Rows from block 2 of the fusion encoder, named by matrix and row number. Rows with one number belong to one neuron. Each number is 500 + 50 x the weight over its row's rms, rounded and kept within 0 to 999. All counts start at 0. Numbers have three digits each. After the name is the row's rms in percent of the matrix's.
# fc1: MLP up (fusion_encoder.blocks.2.mlp.fc1.weight, 384x128), inputs 0-127
# fc2: MLP down (fusion_encoder.blocks.2.mlp.fc2.weight, 128x384, transposed), outputs 0-127
fc1.186 076:473452572461505555498522470534431426467512495471583459525517555459452469564419466487471468409526450397586494441511521592575536535502498529545395509507515447499414545494547523557395523505458450424522571489424447505471583542472599565465566600528529483558497503555548502557472420540421528411568615522529557507509462516512416474487537443482594576474500571466517538492459501475543479511491
fc1.187 064:551500558568489507424503500549540497502585545526510606406607526537473503427495444483497484478412556567521566492544553488522508492476425480519476490536463537465476505521607562585430517511461559529448497543497576521573556546512400431469475520566618469485379467557551460497455522428537480474566463424443404469460542475410526490432500441549525567501500572524489444414474525550523518442444
fc1.188 130:515536561457589444574466436473506510511495502535513601431537565434484538491471530466479573520504488428569501548506471646498467470463491513461459432438539503573560501479470531569435454506481483521479505515561432469442542530455561396452572594580588553481480485514480432462390509518536509453481451446401442484499419440475504464486479605527519509597579457506514532405447424557504533542548
fc1.189 113:555469525538470547458429541401529458547496573498577478586524486559556385447578557607534484490458474481391481447422488457515504492521486562512467489503370505528443450462503539577522464502513485459505490546470452514434600481502574462515477448514467495599498459584477450549492546494539462515485508498453563422565465588505420569514464486474474431452530509421381488464537444473481630468515
fc1.190 118:499512563522445490581452487451459499491502456439595485434491482488570513511499492445455455532511507486572574428582463480449569486693497472550459454454545427542418447474472432472467454434428526579571600482438525506466447491525485483455567537592472501474479492502563475565457464526480480429538462572434569533540582463481478551428531543519509467479538487473552495451557548554529411472385
fc1.191 097:527481398528492508494448570435563500579530560444528553498601421489486448562494453473562526466576543647426442511486515524549502417462526443517449477473530522460491450501424516551417435557496560441505438479491465582579463578417494421527487477557536457464524367478582548553456439514506427496430517434477545482428479521470476436435581534514491503504539500594507450510508530435537520493453
fc1.192 105:503582502533634497547535558481564521472478563412549579511492468429524617440528406527552441468506606406437601471513518521566514492503500456527558531503480532504454539465428466442456460469468444491481548502510512456503454515483507469553584459581580469590494494456392509447537535440506436422491548478466539419536508558503480466553537503506498498509571547402471442412444584529590504525504
fc1.193 126:438483548502462528409606508518459521541579498572480422476528447391550464496514475446496539562566487459549531600538493581442510595486520460492385536523534528546394456426603470524420544560463548480421520559532445585506525463477544558473532478476482461457527544483510501562415436424486496537477487524448491491433509436507558559528466544519571440492578473463511504568583543561441543525584
fc1.194 092:494479533393431468446477515517460428501526440393538483535504496388516506437526489468478413516438550395436427530539537499545456580554544500619676529579468513459496438446577437467456513464572463433487495500577591544482473587475541554541463454525528525487540490496494501507533500522559514469451410517499480460469457516478448487510487467499499429592592524583510490480436416540518463474523
fc1.195 108:457537435528482457427436554521538476436557502422506506520540485564491459527436441491525509549536493470534394434496472531447503499544554376513525366439541539501553461549544531456508545527511610522517525417529600510475468516576411497521520490546546512386504476586531512486546531449610481583536492394530469518527466438516502482534539537445488426550499532516507591485427506414539582480396
fc1.196 075:455539495506493463552477492446531404542451547490557507481496475587529463552525492409456542527515605530502480524627474445496558496585500458479580631536515554442482473531548395602526526540517575418461465560476517469468505578463481482526455543504402436466541422467593580426459405522576418452516450489524524542510487499461486566446495576528460496530454558432461571483536519468439489481445
fc1.197 078:456514538593504451484435527546465496417491457551602453532554459508493466526468499522451582462525487494482433516513534482519524570529429514419519625541523510438569507430392488573524485438538504456520524458506485455531469556589505461438519568528603427594473480571546488453488541481523537479465342510602456492589463480481501410492520448445430410472440527543512461456490488516570558505428
fc1.198 112:499520403399515590508521556518505555511521511509455407523474548409521462479471520525465578472582476558470477515537567526540494439520549608550463453575489536450441541445531472533584429420592433521548558460580534510491574546546493480484557469402483631507604548494522426420486474529581482504469491449481461507524563532605533524509574493455487477475419478496435471556481444482560542510566
fc1.199 118:494530438468456528390564464528503412504581417481449504488523472523452497511518510502537518465585498593605459556437527515551432474510538532553498548481531482566507420495543496549549481407541520470519516418488559524478501415439554484553559434592484480491543419563546538474560546490450546503512439457450481526419492530449613474511458591507505551350500486421445546495470632433515505536478
fc1.200 101:443429468494466451450552511450472502487480571509479423514552468564498406526526516489436540512473554512522424552532501488549489518515632495466592494408453554434571513438551507564526549475545498468423557402472469551542522510484581617505561497498436480525499479559475565540484506427488532510547564418403513515515484561449426463523583513656495575481534432501503465524517497576419400483485
fc1.201 144:547479489428451486538504418563543526507457543594511519467580435489480523549455434554522554503511496540372518562450443504397521470488503396504433540495462562412459511503557487517507612537536546538420560450475500480443589610463552489547527568488528518472507499531450559608464481446509507531531522375603526492515491422507571558526492450533457531613478449477463526458537499568434493507553
fc1.202 083:446477488529531392319523579440582513473494472466528524512568520613549475518496473477525488457527494549485532547512512559498517604513522490481580514564529511435496499435471434482580434564394467502625436482548502447577498533530452505566471507409548462485536545538472479477555546549405450488491549492503519446525540524534467489524492547447548508494483478541542464592385552501443407481591
fc1.203 109:444456529435477459522551532481473489506521506473532458480574500400491532452563536411486498589464450465374478531551510402527555478542493566504465554582661526432502575475479525449479490463483495515512503435500551522591486418614495498604543427515552531521590533515564456536600527467486536505530511396538554479514492515422416496490581575508470503507441569471576505496519506469422549531466
fc1.204 110:562444553592576488536502459526503571492507526402530460462571429476430415463474501535481538565535496544537499539563510464548560564537451512488556556474557478405465486567495504458459500527529595637479495500426564479461486477464489477587526563539616622509476434486472531421459540442452468493467507520435485567562493456467488435495526524484450473534557422497609428437428430498455493496583
fc1.205 132:508433554522423452516416571504473461489485469455498505509490601493532437514403577461537479576528480509542543540519432579478549492535422473548451572470406520487463547503536523577579318495541503417529434533511556467477479501451489521467511529558549566509541431492516441588505605351482493442494471470525453614455548442511540494549568439481443410512508449539507505505468495495491517479479
fc1.206 101:410462456509506458466562541490497480490502470442456497522499530577588455501510582437530495492545518603474586468457461530494565479602561419497592523468535508500605460555501538478451361510522466501515548498518434536574472477487483482486525527493466484584524382450647529486600566494431490548393567517510474583513465472521483546475563544481444472468480549441491475482503561411527485399455
fc1.207 136:445534443429484487588532494463525479505598499497396459453485550493580515542485581524560555494421518530490538447472506663483579475550504452514482505448530429487464457457411587464494497533442574525497402500528552453486557474389492489479533531568433479502540549440534540402436479519411501590465413523523454565511551437565464448439509455468454478472423514484583517576435507476533476521467
fc1.208 086:474540554466501418484615523458504536578576586538498476442435541550435520499509472482417582486385451470525523443516519459459539486492522428417465530470518482378542499479558409571490467466503513459509511542536493559503566475601470440567544436536503499513480596500521562556395499572550527501572429430482521480491453415458543467465423483552516499404570457533502549480534564504437607513500
fc1.209 115:497557558513496427518530417530486469455454474466576571463552563514535472505526517496494479555457573437552491496399457534513448575544524489558549516446576493512474497499443513483474393597483515457571570476478456408441613495601492520493597558547488417551573520486448425432470500469534480560474492479448558461481443512531484452480503491366522497564554589472530554437501548403491609453534
fc1.210 095:602501475476546422416489551407532557468435579502501517568599519583448486471603607498557510555456508453503416524528513493478611510516478505488512513458431528525467491465388469448462469402515527519573505470528529474459497572483440527462537459500508613396524567473418447559463461534526486538555495463470495512442520442431547434591527512523418537567471487544521500623505530474563514513529
fc1.211 096:492467487448478361452553355575473429413499448496424488511460529528495483535505461470477474518505556501389535353520534475460471504482423461587542507529543392485530561452456470530456495405514562528551514530477436516528526531488501454548560559518513531447511574550510446507459481555444542470482541453432486498452501452438496538514562515646511586459465448468499472500433491520581387487487
fc1.212 066:495404473608558384461477574562533458575561499486532553497514564519438554475528552490479515539457470453414487490560560483473526439509379471443462495489560480486449526478549437432537464398545478549445583538491476454531519442495459516509569473555507538456522496493517505547482436543559530413547488488418401390492501526435451498532555495627491457444508568469509492496459571460422488553612
fc1.213 092:444547493475448562521534564589499451549463460540505529457499429580606525591490542474529507462505516490503481551489510526476524459487481443446451537492406527570463399529412414560520592527596538493413489538531560502444501417448472451488532543595518472674558507492516507443528475479496435442484462548531489621515525513478503511573500549418553467502469448560542521405548568480514546449457
fc1.214 095:524493555458516591436574608578477516502490442536424547425535541463430537476512490482437509440469571563433478541469490410534502533455573513563483525497564422512454605495459447494530479484511490541497491452605436422481516438519499500591536548531522514536508523457599455445458491484481434537558514384473421414516518427449490588515525538563407482494572441466454575502495415518411528522449
fc1.215 067:466474540469599533513590477429508428531483549498417600450535536409450445571471514578438416455557512562433427487464555483486537437474461513432609550547526530529473394464497463523475473443500434483553483530468468525573442537505419489456547440489501488489484551549435541569433393536513524436521556608496453458585464497469513501445552455501471583550477478500490492481434509480501370460451
fc1.216 100:459507591522511578516455512551516546425484627485515523557497495509407479533435485511475490526505450495446531501545473523458643511522519549496478436502490427539532421468455478441428528533496507498553502539445610549558545576526501460533604483414499387543511597597508578561460446428490520467494574599507598456458498400468444414475501545546509536498515420475527551532496434545510482504476
fc1.217 089:467507448412523621450472468532560466602471534529557500388575446458464552411423500463531420499488552425587480553537580595560584507470397483511495525471514438536550642446489526524530499439471559532501418555474516541447529469537474501452524540552445528476463518509532425504549386535510554498490456492483535449499496416576543538551532491507487518506589442491490486488390464481468466510460
fc1.218 147:536455530499558476480484494496557506554544615522409493490504497474500505498528454453559537455456530503548536475541456505516583471417436334472429511446405585430554463501518505499507570455501533419526474541468508586395423503427506418463500478492494480475516549534539556629511446533443536557510457377563568474513504472525497463584508528460507557494559556522441433429577459472452542437451
fc1.219 114:594460574424500397475457506439505455426555447491435544581514486574540462534608424453546428403439569524470519495491554446488528488461483480395573502462482464531529546564641518549533551525548524409496473485534428499557449595523510470499477554477491469461463479539522449532490452370557466424522553499527520526539478564454501471470548445384539492554493498487569491520439554473477502564519
fc1.220 099:494516579551462495516501552518510451511509424414601464492613411477402458446506473534439580493542522548491491558474572570576500458517432477457502513480517411496476538556447528549493475520595397524657481468495502499469611540518517423489514586560516542460465500611494473455455474562446487557489491616491461464496491543537525498627419503541555510445456495444513520505473501509545562518479
fc1.221 091:399450514514522526500481359581461456433525449465518466400535461527537467463523498451595451577516519510548544472609407459547451473473441581526459513599470474497533531561533524531532522426428568552369474544442545527567549537587436522506440535427512521508572484451491475468556494498505535475533491556435502413519566506540520539508522566441561405560548484502499519431480563467542503573533
fc1.222 083:493437457442458522474446535482579498472535449419564489427541485535457406507600557470526595588517568537487560491507539473495496390518483484567534575478592556391531567501453445609494521532482393558467504444486434414513536508499560463504421468523535406471517496538471466501551475478527534454490485576530500507489566525551522536544577595519582514506439516444494533403441466579558439484460
fc1.223 095:525487448474534465421547531600511606447562491477535596486454541503551524500444593492378450475469422515479589524510476453478455552507470464572454532468557506479540481492513487483563629519424514577398456494581469466541525465524469536526515558477486405483515503579492510643487429434568600468448475595490484525475507492586518530520485540435457548525509525512427590573521519466499502496559
fc1.224 092:518510609552515462504417557514555508463478492532485499605492441557475454569506483467479499533474446515469493616488474523490559514603526547568449478537458541456450514498504515497502578584433449510527494455548504493437484567494465473511569450631452500521444472523416549422496463586504539499436484333516563407470505507454471576499486470496434614444470549437513511500537511636520498559453
fc1.225 074:470432466581528487502509425552484513570518461379496550454536569452509479510515411543421559442514557549532613563487510475424547484482557540434570547540509528454457518497584534561528543431576453461489506514402535453517453507484411365484505579528479501549548451467515534468494504506466489473455401590478349519518470474521398510484516534570504466593464485480494500396483471498469455537496
fc1.226 082:489557529545574604517491475389441522547531597603540553498550577562466514551518494480463380470517461556508615488503446444539426500519510481501568512535499574557431546468473484579499454525423459450399562519529486594437546488463469482509502537446540488483553447440467515503490453554502529478479464525491372523434418591605431468537448535537486490526544505473573552503489431507453561518550
fc1.227 108:538530564533504509507635548518451552490551594437453393521454503471588436477472577566451429500466495434535483414594519473455525448543570462468497500505556420517469537486495499457432369477438478464495423467450494546485543520377500512469468483565464492514515446550565628547429502509428500517501453471443393479483577437547428508534488465473503547518491506528469474593493553564486501481432
fc1.228 085:502517418564431515424459619439461545423504537513481495498592531439495604484491393558460532573557443493500521498540480522436469513559506506500496460529583516412529441517351475525516434485423523522457465524541444527464464560454458429467511542511508559487556506559543557517517507506509459516484459484535445514477470490613511494324468494451488440456491392454554556532561449492566493419503
fc1.229 111:452518527478506421611528415518520453489480547464468556644518569489512411585540446482536533417567499489488475452528475503533530473523521489515544430545515463474531556502423429520404579491521540480542513478467529461613540479461544463624506511468556514491532615557451491495411423578532551479505531473500416444477456468521514568510476502467428415422489506475502595519440452526521582567418
fc1.230 092:513444498520536443489513461527495502598529618414460560488513488498529419451517398525593506522517578494479499407612525565624427473476457497457436451502461524516513549478526521506431528438441453471492525471516357501473491587491595538505468581466515506617433442441454502469497465516468514495453459453484426528528432569501587515486537483468448541420406489464554502496458477551423532437507
fc1.231 082:497545440564511415471575646458599448461487492597445550556544543501562467563493476497492497486493443481529507528582437550431478468479483508542530556584524601472445470471512565580422418523517471463504577479503523533541472509458473475568544549489406457558456460517477479537447432475442586530572480633478513467541529450570514495519441461548378518427561454478504504500557467564532444472484
fc1.232 081:498593482479472449396434500467520451452503505425440429528438562515560538496528619549460463572421535593409546556542533385481555565461447472488462505476500503432526467582511477548525483521553426580425543531522610488495502511505400523479479559491509511469538495456485503423536466491428550505487519357434466486408503464477528574444531525453543509494428513525513483563538569486567571524556
fc1.233 115:522552495506543400447553458408399556560487512547433478475530501441491514591473470500586563495417535459398427550436524478525496416515535532493486425501623458417498506423501552436544440531540547424480562548460478467490492557484427514521437474508520476541513454487414458543536390511358575577455538506488421454469507436428515486548533508487531494462581551491500535546560479512438496487467
fc1.234 145:508507540589424439463450485437621501534533559366510517509501518549453504501501414627509471527458460476491533430646458502514517541543492476584451438439590460577506477532538501421521492592494520399535528522504453511397522471484428545502486445465466539444456532576558563524473514512444499472536495485512518510476446454542476472457548522483519484560475517416666460514555525447558467510514
fc1.235 096:528510472501517507440494580573529492585415493445449430541518474482484458384435505457450549442457471431541570534515497512547521461455436538456534521448484482599513542541521503605419533594498438453492517475527476453559492521497406395540542550460505526543564585527457493438523491544485569603471472561504535504505517473469580516542524494494512598506459427502392495395549444615501413466438
fc1.236 109:574537408527499489467501503500556457463495486398500567552473486527546513533566489481579529478405451431517484501529519535491534515612472451412569460451483515457521463464495574575501509582538507552544528439568446501519447575481500457429464509546485422495493620520467411575470554517611552494528552477383539540437451585476545472390470489455502498443534522435564492407373508498503519515477
fc1.237 118:497475544493513461429460458476504530515461487432508440481515534477405480492451581428511584579559477500497517557456549471515508606575535394540544508522508542453553531556511436559557469535537544460469543552563527457497525509464503512406539515415582459454571523528533450474472548511476599477450454494536467531501586420375447449511571540457399530638523505523522438420390508473538498497576
fc1.238 094:541554481437551477564586451430558481397534516420559548485527522463531533460519485406439402504485529502520509457531487426588515580542502625456499508589543526408404589565560455535550575488480524510455495552484423498478512426505511472501546470405510397479527481477493541536557476500595519484458446534442484467541487522469492455464592505602497446415516507433503435414485458483423490478459
fc2.186 083:417456540543395599515444523440577504472502461486467489470567537519419474453517486485525476363639505446538524511438496548572546535527453406492487593523443491439526468533504539499463506522448486513489514500403444489488459555476513537506382497541515550551466440543553487481449480523553529490421509455449474494479472435497527541470502401484408440399472567477597526480420515393448463515416
fc2.187 070:476539550510467593493508537517546485480548470528557584396553403406461516540507496446480494515507483531573487475539586572569430534452505484475492471587450586441384556492560597547449500522495460469523458466513554519523507454522410438514500496579538438504488535565519443435517509435478508450489510428443445470486527402462423488520585567508551478506506646591533522445543579575464518463472
fc2.188 115:538463505508502479471466539505553501427463460484516404629469525466496506549523483440570482438507552444581423508507541461443442593513422595551544574580452483484396474533480496526524500507433564438439422519424544465577484555517516560619490482463450462559527558409500499501470516466535508593530496548573512556535520490529467574567475368402535470543488490534504502564464538454462509419456
fc2.189 107:495549493419411429390513518535513518464449408472467542515543500554424569545399563483536507451580559495565517465500415566416530479417518533419494584496488448512508582501378506432574520442490511520535513452479451456547436502472473438501506531496580476526479530467480515446483428504576464396492533453454628476468538485459552586440558471481478493488538462532394565486462493537487568437488
fc2.190 116:473419439504479496440517515513452493502463534545496470615529520522458499393570490599548536344504537476457528545569480498569438447456471463459605475585425422484524504534430522466442528573466470535401527386505513508474533530481463494538557589541550489462487450521504519509491518455491526518393558424506487559429432514538510534619428517449460494583505558417481553452493458488534511449547
fc2.191 097:531482534577529456511386480516531482439453516556488478524515557545565511426546516623445370484479545419515550420585513489493447518455524465533519449556576482523427553519467496455494416471516414516546504430542528415523508454526503486441558475476400467522515537473520494486506467461427526459438502475563494438450515408525422539460472382470568508497441559454432607461620437538459533487488
fc2.192 085:492462476541471449492422431546473470564550474431493454565511451475513497464548515476442530522573581538526594521487539479494463464531445518445545543670465508467530524562542425513533458410451573557539497455475484477586500564516444512560567505468519554435499411481440558496486588551517417510628548570458512549484613580437547502421506514514456639469511514528541525535450469500475503499525
fc2.193 129:517478415437488502511527555542430499464448569484460547485495539518510479504441398479434432466514498599496465438478547503466563516529419542503468541540513513427532555488391480436492475548621447522491508399574424547453609476428535458504458522396451530423438543465460477456470556506517526369512475487557563449542575456454545414540558481467518449522486494452423533534560440488530470515402
fc2.194 092:437511552534502536541463450517584435512535574516531479465550483563509465535520474613567455472516550522439564555515565528505519459513446409460447476587502440432510546442413471470494583567432564488470552507472461503560558474431532510426519534400548482518466459523442437503477623515508520517544593445404620442643523463477532541510507485474522477520460556515508535438490453493515580418557
fc2.195 120:578519433482441548563578476480470568449479469439416520517524533490569530492470531462456517514406510448453578501458600582461525515497486488443566539565538454547468539523419522580513467535472476472527536578529450479453576495465515437429451442357451483432525477485525497476543552508324507479498419502539454534463556538548492452491498586427569595447496445479543470476563568442462502538475
fc2.196 090:461506477519523499544471557496469523534500473468571462381495472548558554493511500491458450469443504459462434573563400452453572539497563451534554443446466496447454522470547553544472526469580580522499618489457572588416589519540473578555435487529412489525491504482503485480599553447559549514506529537396550548545500520443427566443475546441522458445506471577482467460457519518497571551348
fc2.197 079:518500579470480589520481444473442484542428524547486498457488488493523533489469504547539511474522483485489405569423524447531601564501462490460462500546580504501572494420473407579565434521464424402539451445498486504454447527528403498550465460585521521438519528549427416519479503443463506549556444429484470413481527568497403529437522569441384653555515540526442462562507454485451515472539
fc2.198 113:537483564470443504519518536491595513551473458443568559518646448544394495568453467516495518522550546489574550446539528394484406494444533534588449584523532518474517450512540470539543490516499581576408420430456493421519451413473473561448461493510577420501481460483504472546511449455471407415484441613514421488497516485521538443544469471481457446508405508572522500538443517503556455542485
fc2.199 114:485539540501524546470483522460429539497454643493479587512432563564570529514519501446510460623421557511496512453603556519430479517502485498442531593531511541460514574419459490537505618597461410546540423605516472500505487511592446494565464466469496513482475542527483508426524504543556494526414479499503515478564587508520422506555459513407540464556474575537556540469473449426438586499486
fc2.200 097:520456557445504513590480542549492452457529541357443531550502455482434533531529510538517496393481589419573423537461448495499490413483510492444486510573524427464485534612425482444525530503415496422542452498554421490485475524514514503491492520461462540473462538475555553485569549500518498464461455463537462528475478492503512538508507594400671491466489425466524672548467522433499484470537
fc2.201 131:420502481443526549369519451462556513465602485485461454478488590490476431481673484517550531541546556495573561545510466543485515502569495498555597576553456432513551566514536408487573523560501341537548526520517499541469468515510450527543502431483516502461546533551414574583483515529505551514492438430491461465590510509564489495497498484441508496446531472458553630520518516487468535526445
fc2.202 089:445472530507444430586471446415502672467461558596489428447535478498471493435456516483427488508473474420389476452519550487482586472472574451518536526497551501456544443599468529504511462486529500503571528435533600510540396549547506473533420504440490463514498502518474441509470452458518538554586607550494516583575414517582510515564543499531454531494543477463536502550559447436510582534482
fc2.203 105:464490485462540483497468467532596642421551431501513524516492579489493605474467507549487510478548460497463572504415442561559487514533411599508558568456440519509434514555450421431543512498437511376513589527493551487484582483415549478510615494539441468554511479531409515540544545557467457567467518533507526609505478472550497497468525439474462482577521473475513504515547424512469556421602
fc2.204 114:406534517511495453610491520472473565538483391599467502436512546522500533506624557503514497530483523357457507477439488493480451515543529492548482551466493455488575541507427481534528486521542445625500545471358503557428440468578530388575451466492478482557499501504554494513523390554493422539563520490477467479498512577491483466474573625509468570546588479502480473479508453453565510476467
fc2.205 111:506540499510431521491493472564477483399530450501474539561434398516428519461465438435490579509468520504439510425447544521466466493524439492464399369468536439512534591564395472541479553417451528463589572487481552464554468502533565493447476509523488465436488544420438484490538561533489471503521494513545450493509382565480466509363437545588587535437581483551487475526504498485602538464498
fc2.206 099:478454530447560448468447541485548525486493482587418597429446521407534459520450452475508417435528507558510542593555558479450445566515568563455501455453490434449436533433454529457432480505554560530506486435516475599482509462462370509493525497556459510448598436516437557508582477591495500490555493384482501473462485485480566613556443535481466485461445508521467504377478521471531462478562
fc2.207 145:500599555436453511479492576452464461513543420501522447411484488416478491509535508495489456473485512495430423496498570400525493459505496513488564495598421403450501515387525472508549425515580530567478562501518435524480468503404447533554404503525487477471496464538403442528508452394562529483372504602518527574515514595377482537483499512394452482491467453492471456445498480482468546552506
fc2.208 090:533583520449549520473504458536445511483369495483585507421521500454523589489460571453457549494536517459533581571465569460581532502537478414558560505494517568543539476587495531583517449333507473465421492511440555532483549464554436481596515468400468474540508461445409551581546529532473485481500505506487455523534408507510446473515512461541472414476539540456446585491382461523484522503548
fc2.209 108:493550493602602503483481392431570450476536498505516513514476607517499452580507532483541559441551560467511498465546611439604529492550457554476548565440562539484530467441493473471497601478460547531451461515518407531603490541511502554504430514406494516392466420546499491441498437564589473481469466580521566513524553565561544532497578542521448539421522518481597454480489482459470435510466
fc2.210 101:530477579538503617481539496516485463499469486474459388485381476500504548481410515595568431509450460515550523562449413498459492546478544381560511528539470531467457542530587605536463452536549519470432468405513529508512480461452573513577435534497570547577475545523511502454519449483466551455393507541568565454596460529495489616446514440580519563510448441486516436462478496519528456499457
fc2.211 105:472487557525453562474556502445542485458512525545477499532444482500449572486503518589513437403597523393511571529456417488454508439602502409480499484496513457486460543388545508489535518485493512461498496465468601493554433566501465487497523478423527571496556506534507545587564543445492541498460466562541646434603533559452539560443483531522490440451400467478419482482592486453475425589475
fc2.212 066:481515560534502516563590518490446528499517536472484541512486471519470640526529544495537426603536516530505530441416483530510523484412358460566564467460473445514533478557555583448525516510564417515474501535516494474514477560433452499527612397486633546441523479553537492465522437495459483533569482453396568492527478516413451493497577554530585456501508442500490456522511592601504511538578
fc2.213 087:521441538546480460433436465548474542515441510551406462540535596487449427534471450500531563463459515583534517400514536546422461516541503553409567543523544507575507517455493545436394523519452552496491493548417526459582506557578435522498473438483533508522459520510464524522512465439498475466458498389556485501551583483501434553544471446564543506466405408458490524610378453423428501574512
fc2.214 099:587473526449443475453542499500505480466551492418597498453536439494535501436479537535469558500367430471526514458495541522526495426398506520504472512637473545444578517524463414455481380510459555391539431528556631531561504500522486499525479479479478551494551573431528510566533508430538472390481506466498546525555524468515603519412455512440466461534525420548509468489439467426474504507572
fc2.215 080:377490526476572626503558566468425439455462491419505536487512490465534429531520473577416497544506431506562348568390473460523494525510517459467518474506503430515550464476490514494530554494507456471517471456520450522441495497526429472469508556469474546480468474484494560520459508410486568455582436507480446450392537565490609499470569471543537547540472538651494549500457450459479461412431
fc2.216 105:514518523573414477504426477467492589585503623598491521567428503482521371440510504518514521542533467510547504517537632506553476491518432466522504484511488457500461531425501493490509554495545518503470417340496398483555495500574481459553603454499467467469517513492531558603479424469533459488527585435505425446519472465531449552490522503567428490457396437490566556541521506520555479556441
fc2.217 090:491564494551484572483538442481511553532500545575559548481522409478553490643526491539539568487512408465411525466545454480544553503526476438399465375449468404503491455506524425442451503503475506564590511472430413489508537505510471460509501454491535548580392582466573552490514560547565444508588538562456525467541434472533550505430506447427536466568487432525460481476560525505477593446485
fc2.218 137:475487509459433457484454468456525457557467582440477460513504520542601463546501477505497546550530534447398503394530485428416612520545486436515516449556442503512441419627570455439500539578418492558543503524486526523473554498447512556450529462429453508478418505545475491632456458463535551447494458467536469555529556447600537500541505522517384500546584483447471488490467453579507433481581
fc2.219 104:511479469473486478443560355519481536531477507500554502457466516545481518498481444517507515582549479499472521514516553497481517411513561415501500568494535544468472518404412389431465409546479491479538516484511448524496457457484460559415465362485510588455544463457484465467544465625469485560531505428571579526461547374492464542482434489584470523582483415421560570542556482475561473574482
fc2.220 104:522447493590470644498557453440596562517498456496524530540494499486485607529514534558488518548448454511416542515529470510487544454546528618483472597434489499463560481535504534550542505462523489495450428531479478567603508492518536554502486530434509566432513502542527644542431512533487462532537589479486478521421486486552463445533458568477473484466512596537400529432399523613548475411532
fc2.221 088:445462496530481424342494502494510561452414537497453499509462628482490524557521463544489502437572480512528426517478461467448458501524485507470545513372535437498543356474474531481505462596439518503600510529523450427445469592396419472519475577464535572476475487595572489556503513516484496536451476484459469450505462502420465467413501478559418533631456542475507444481476460509504506487505
fc2.222 077:511449529501464515456554377512455469404536562478523437552508408620465448497493471474606554503478466507521512425459601429474540504460515557531498543457528403517527492491533479474534470523474504573572585392614483570433532529486553506468562519482404472411441493563510502508533447501481502492454531523481471494488474434584548548494506507488448460514441588431442587401503449585558487530442
fc2.223 092:440503497534461511519372486517502446467499455540424431552483435472454426504494452536562566448579520536500567466442491496490542589541476450496516531532447471420463523465503485408387465480534599409486450491483500383439525481461566465554498483550550541472500503470564513457571579487547364549546593468515449576397487434481493498557489465451524457550482412541509528445461502466398444518504
fc2.224 089:514431611462422536415506536487476538375508506461510502499395494478547539481570536424551498494459541524487530433502459452512483524515467465551562397554481446495474466494590481507449529450475541566547463494500464505483504567448473529529509455534541531440515551595509543525508412436452412535507415498468523596512474505488388440519602410433447453495478478589441490521455375420438442460466
fc2.225 083:518489507488498536436463521533362545562524525521579567437541488550428458522489495566546596498413547519500529549408509473482515500456528587504527522549544510529551511475611536533465504528439440557463499508508491558564581573512405445481466595558546525604564473465549574489530490490536510456490448541527417558495497573540495466560460594490604530478448455520462451475515466505476608586607
fc2.226 082:517570424605415442383521571491564526537376545555498533554539465424514465492584551499567512543536475507532378552512605483547520493504584523465469567474469514528483516614437473414546442539524493553553506511479493550505493541457512484468585477490592489403415410524509468467499535487411486532526558495467542492474468494422491568492497565534475458482487556634521471536536502526532456521535
fc2.227 118:513507545461521434522518561523475491448465463478584481433512582499556449479554435541447481530563622536512621435442498473530498535483558504532487516555528565442471438482495447442492476463578623521532632608432537605584636435542473529563490448539532487471518489512407491492517519501533468542503509485514451602518499496491499519496558502443601499443415507488474466464525511606536536537506
fc2.228 088:501537435572385504528434440430578555496418521456569541496496498493497449400469447551467508570425474402493550467486511512523416459505546444557561482579494543534555506637465479521488427485403572537492514563447533476505477516537477499440622452489509554478510519503479526493519509527469516546474459465551450512541447457539507584511454571379426429538532414506539500563494446369541487520506
fc2.229 129:580464546552548573514620467579594469500473516515564399530497440473537479541556498537471461555514535452459531451517461528454466498529530470499571523443495550499511576436529535504496428536408488531528483543575546515474593521441534573476539577475462496459494446471532492573594595484401489455507598526471560517554548575505510495515579562563653500555519586424539471502536577486441499521480
fc2.230 098:568532499449479501653493580500502477486624402473427520529583449465441429509525519533424472505485568482489481541436509490496549515435573536502534480501555438535540475501467571503473507580565543509484389579550590500546550466577534494464605560448497474494421515545566570511540496534513430587523499538497519596504449539503412547474461448481565456552509475555521526534570501516550456392454
fc2.231 080:483544414596618481451414484443467557469440430538514488568498335515490512454487477489554536563565499522432509510562607478524479496529517479539569438491492506510469514429484531578471556474457523517533429467497450499520620432464530443393477431488492566506465504502484573532544490536504492463598455495462499490394522522504450430467478516518503565528562476565627434556474422426496504453520
fc2.232 089:466409442568488489416475505437535413592554498519409526502437436490541530466477497469456457534517514466499547574568504484538496503409473448511463453559510517490585531465538486388488515447461482466507484500464557437486476535560481466573497600527518510405524542544537539533355545475560568573544540458439543534402501599411510453579410535423500443456519527489489446513436530426553496561468
fc2.233 108:536442474444506450473513461510538439448501555401518459415418455404600478517462411466454514452452498498455441511510437488511373429555516499378505535427463499591493472411520442482534444490477470456518462490590515488564516441437428518482462503464452509546545556462471524496481577449461500503442444532515520514474502476518554432427407422392549482470460535457573462449551509443590579475448
fc2.234 150:452519501380535417523535546508471430393441511477474485459485513488435511557502410451355498500529591633522484489476459469458547451444442529455522459451479540567521434366512477429516477510462468460512546550576460400410503504435489508545490478406426501466461501518463501506440493454493416518467490471510417517460513463496563492508561473507458451465414404446549499582511444563564522507515
fc2.235 088:531385556424526492542545428532484527503522483550587417540477528480533425417482601557554483577467551522504556522520510469615525510465504648533576494488457455504489492454593603480495588448533585438458541485519390454461520531489464496433449489403458505462471431480490540514451514508464535514510466495459479513487439508465431524519505547416491455565545632483565489535466435551568462516524
fc2.236 108:491424528556445388517599539480478482477500518566508507473504511513481396522498482474513470471520569504555600483459545600559529504552436511515540488515482458516466580498445458479481480503542591488460454545569515435482504492527523455661505448459613510503578538490453622535531479594493417559451531568514520449501496361508449457507589528525618440547477477461582545520485486508475544545493
fc2.237 134:466530585519391429581452527510446429557442450514488477487518431454460481546519528499511458413517512430520485526495544535422449467422499503457503559484459424599503462540483499576540543521410542455562522528503463473539469410482474566496397494509431500416461561584483504512497573608499533553584538491465495345585539524512549532453475484507514574409435468575485556498485544446465571538515
fc2.238 092:508513585450514474562544428504532534567557566436588566507435490525534516567470465425450407490446495486485387453506559473634514581515581549469496433547500522496478504577496451554501554480565505489495440478552461498463507390512510557469540471530461451451537468458484544477564501450598528500572382556457409515587441536482578485591518466528478457403565416517529500497512529516449443464488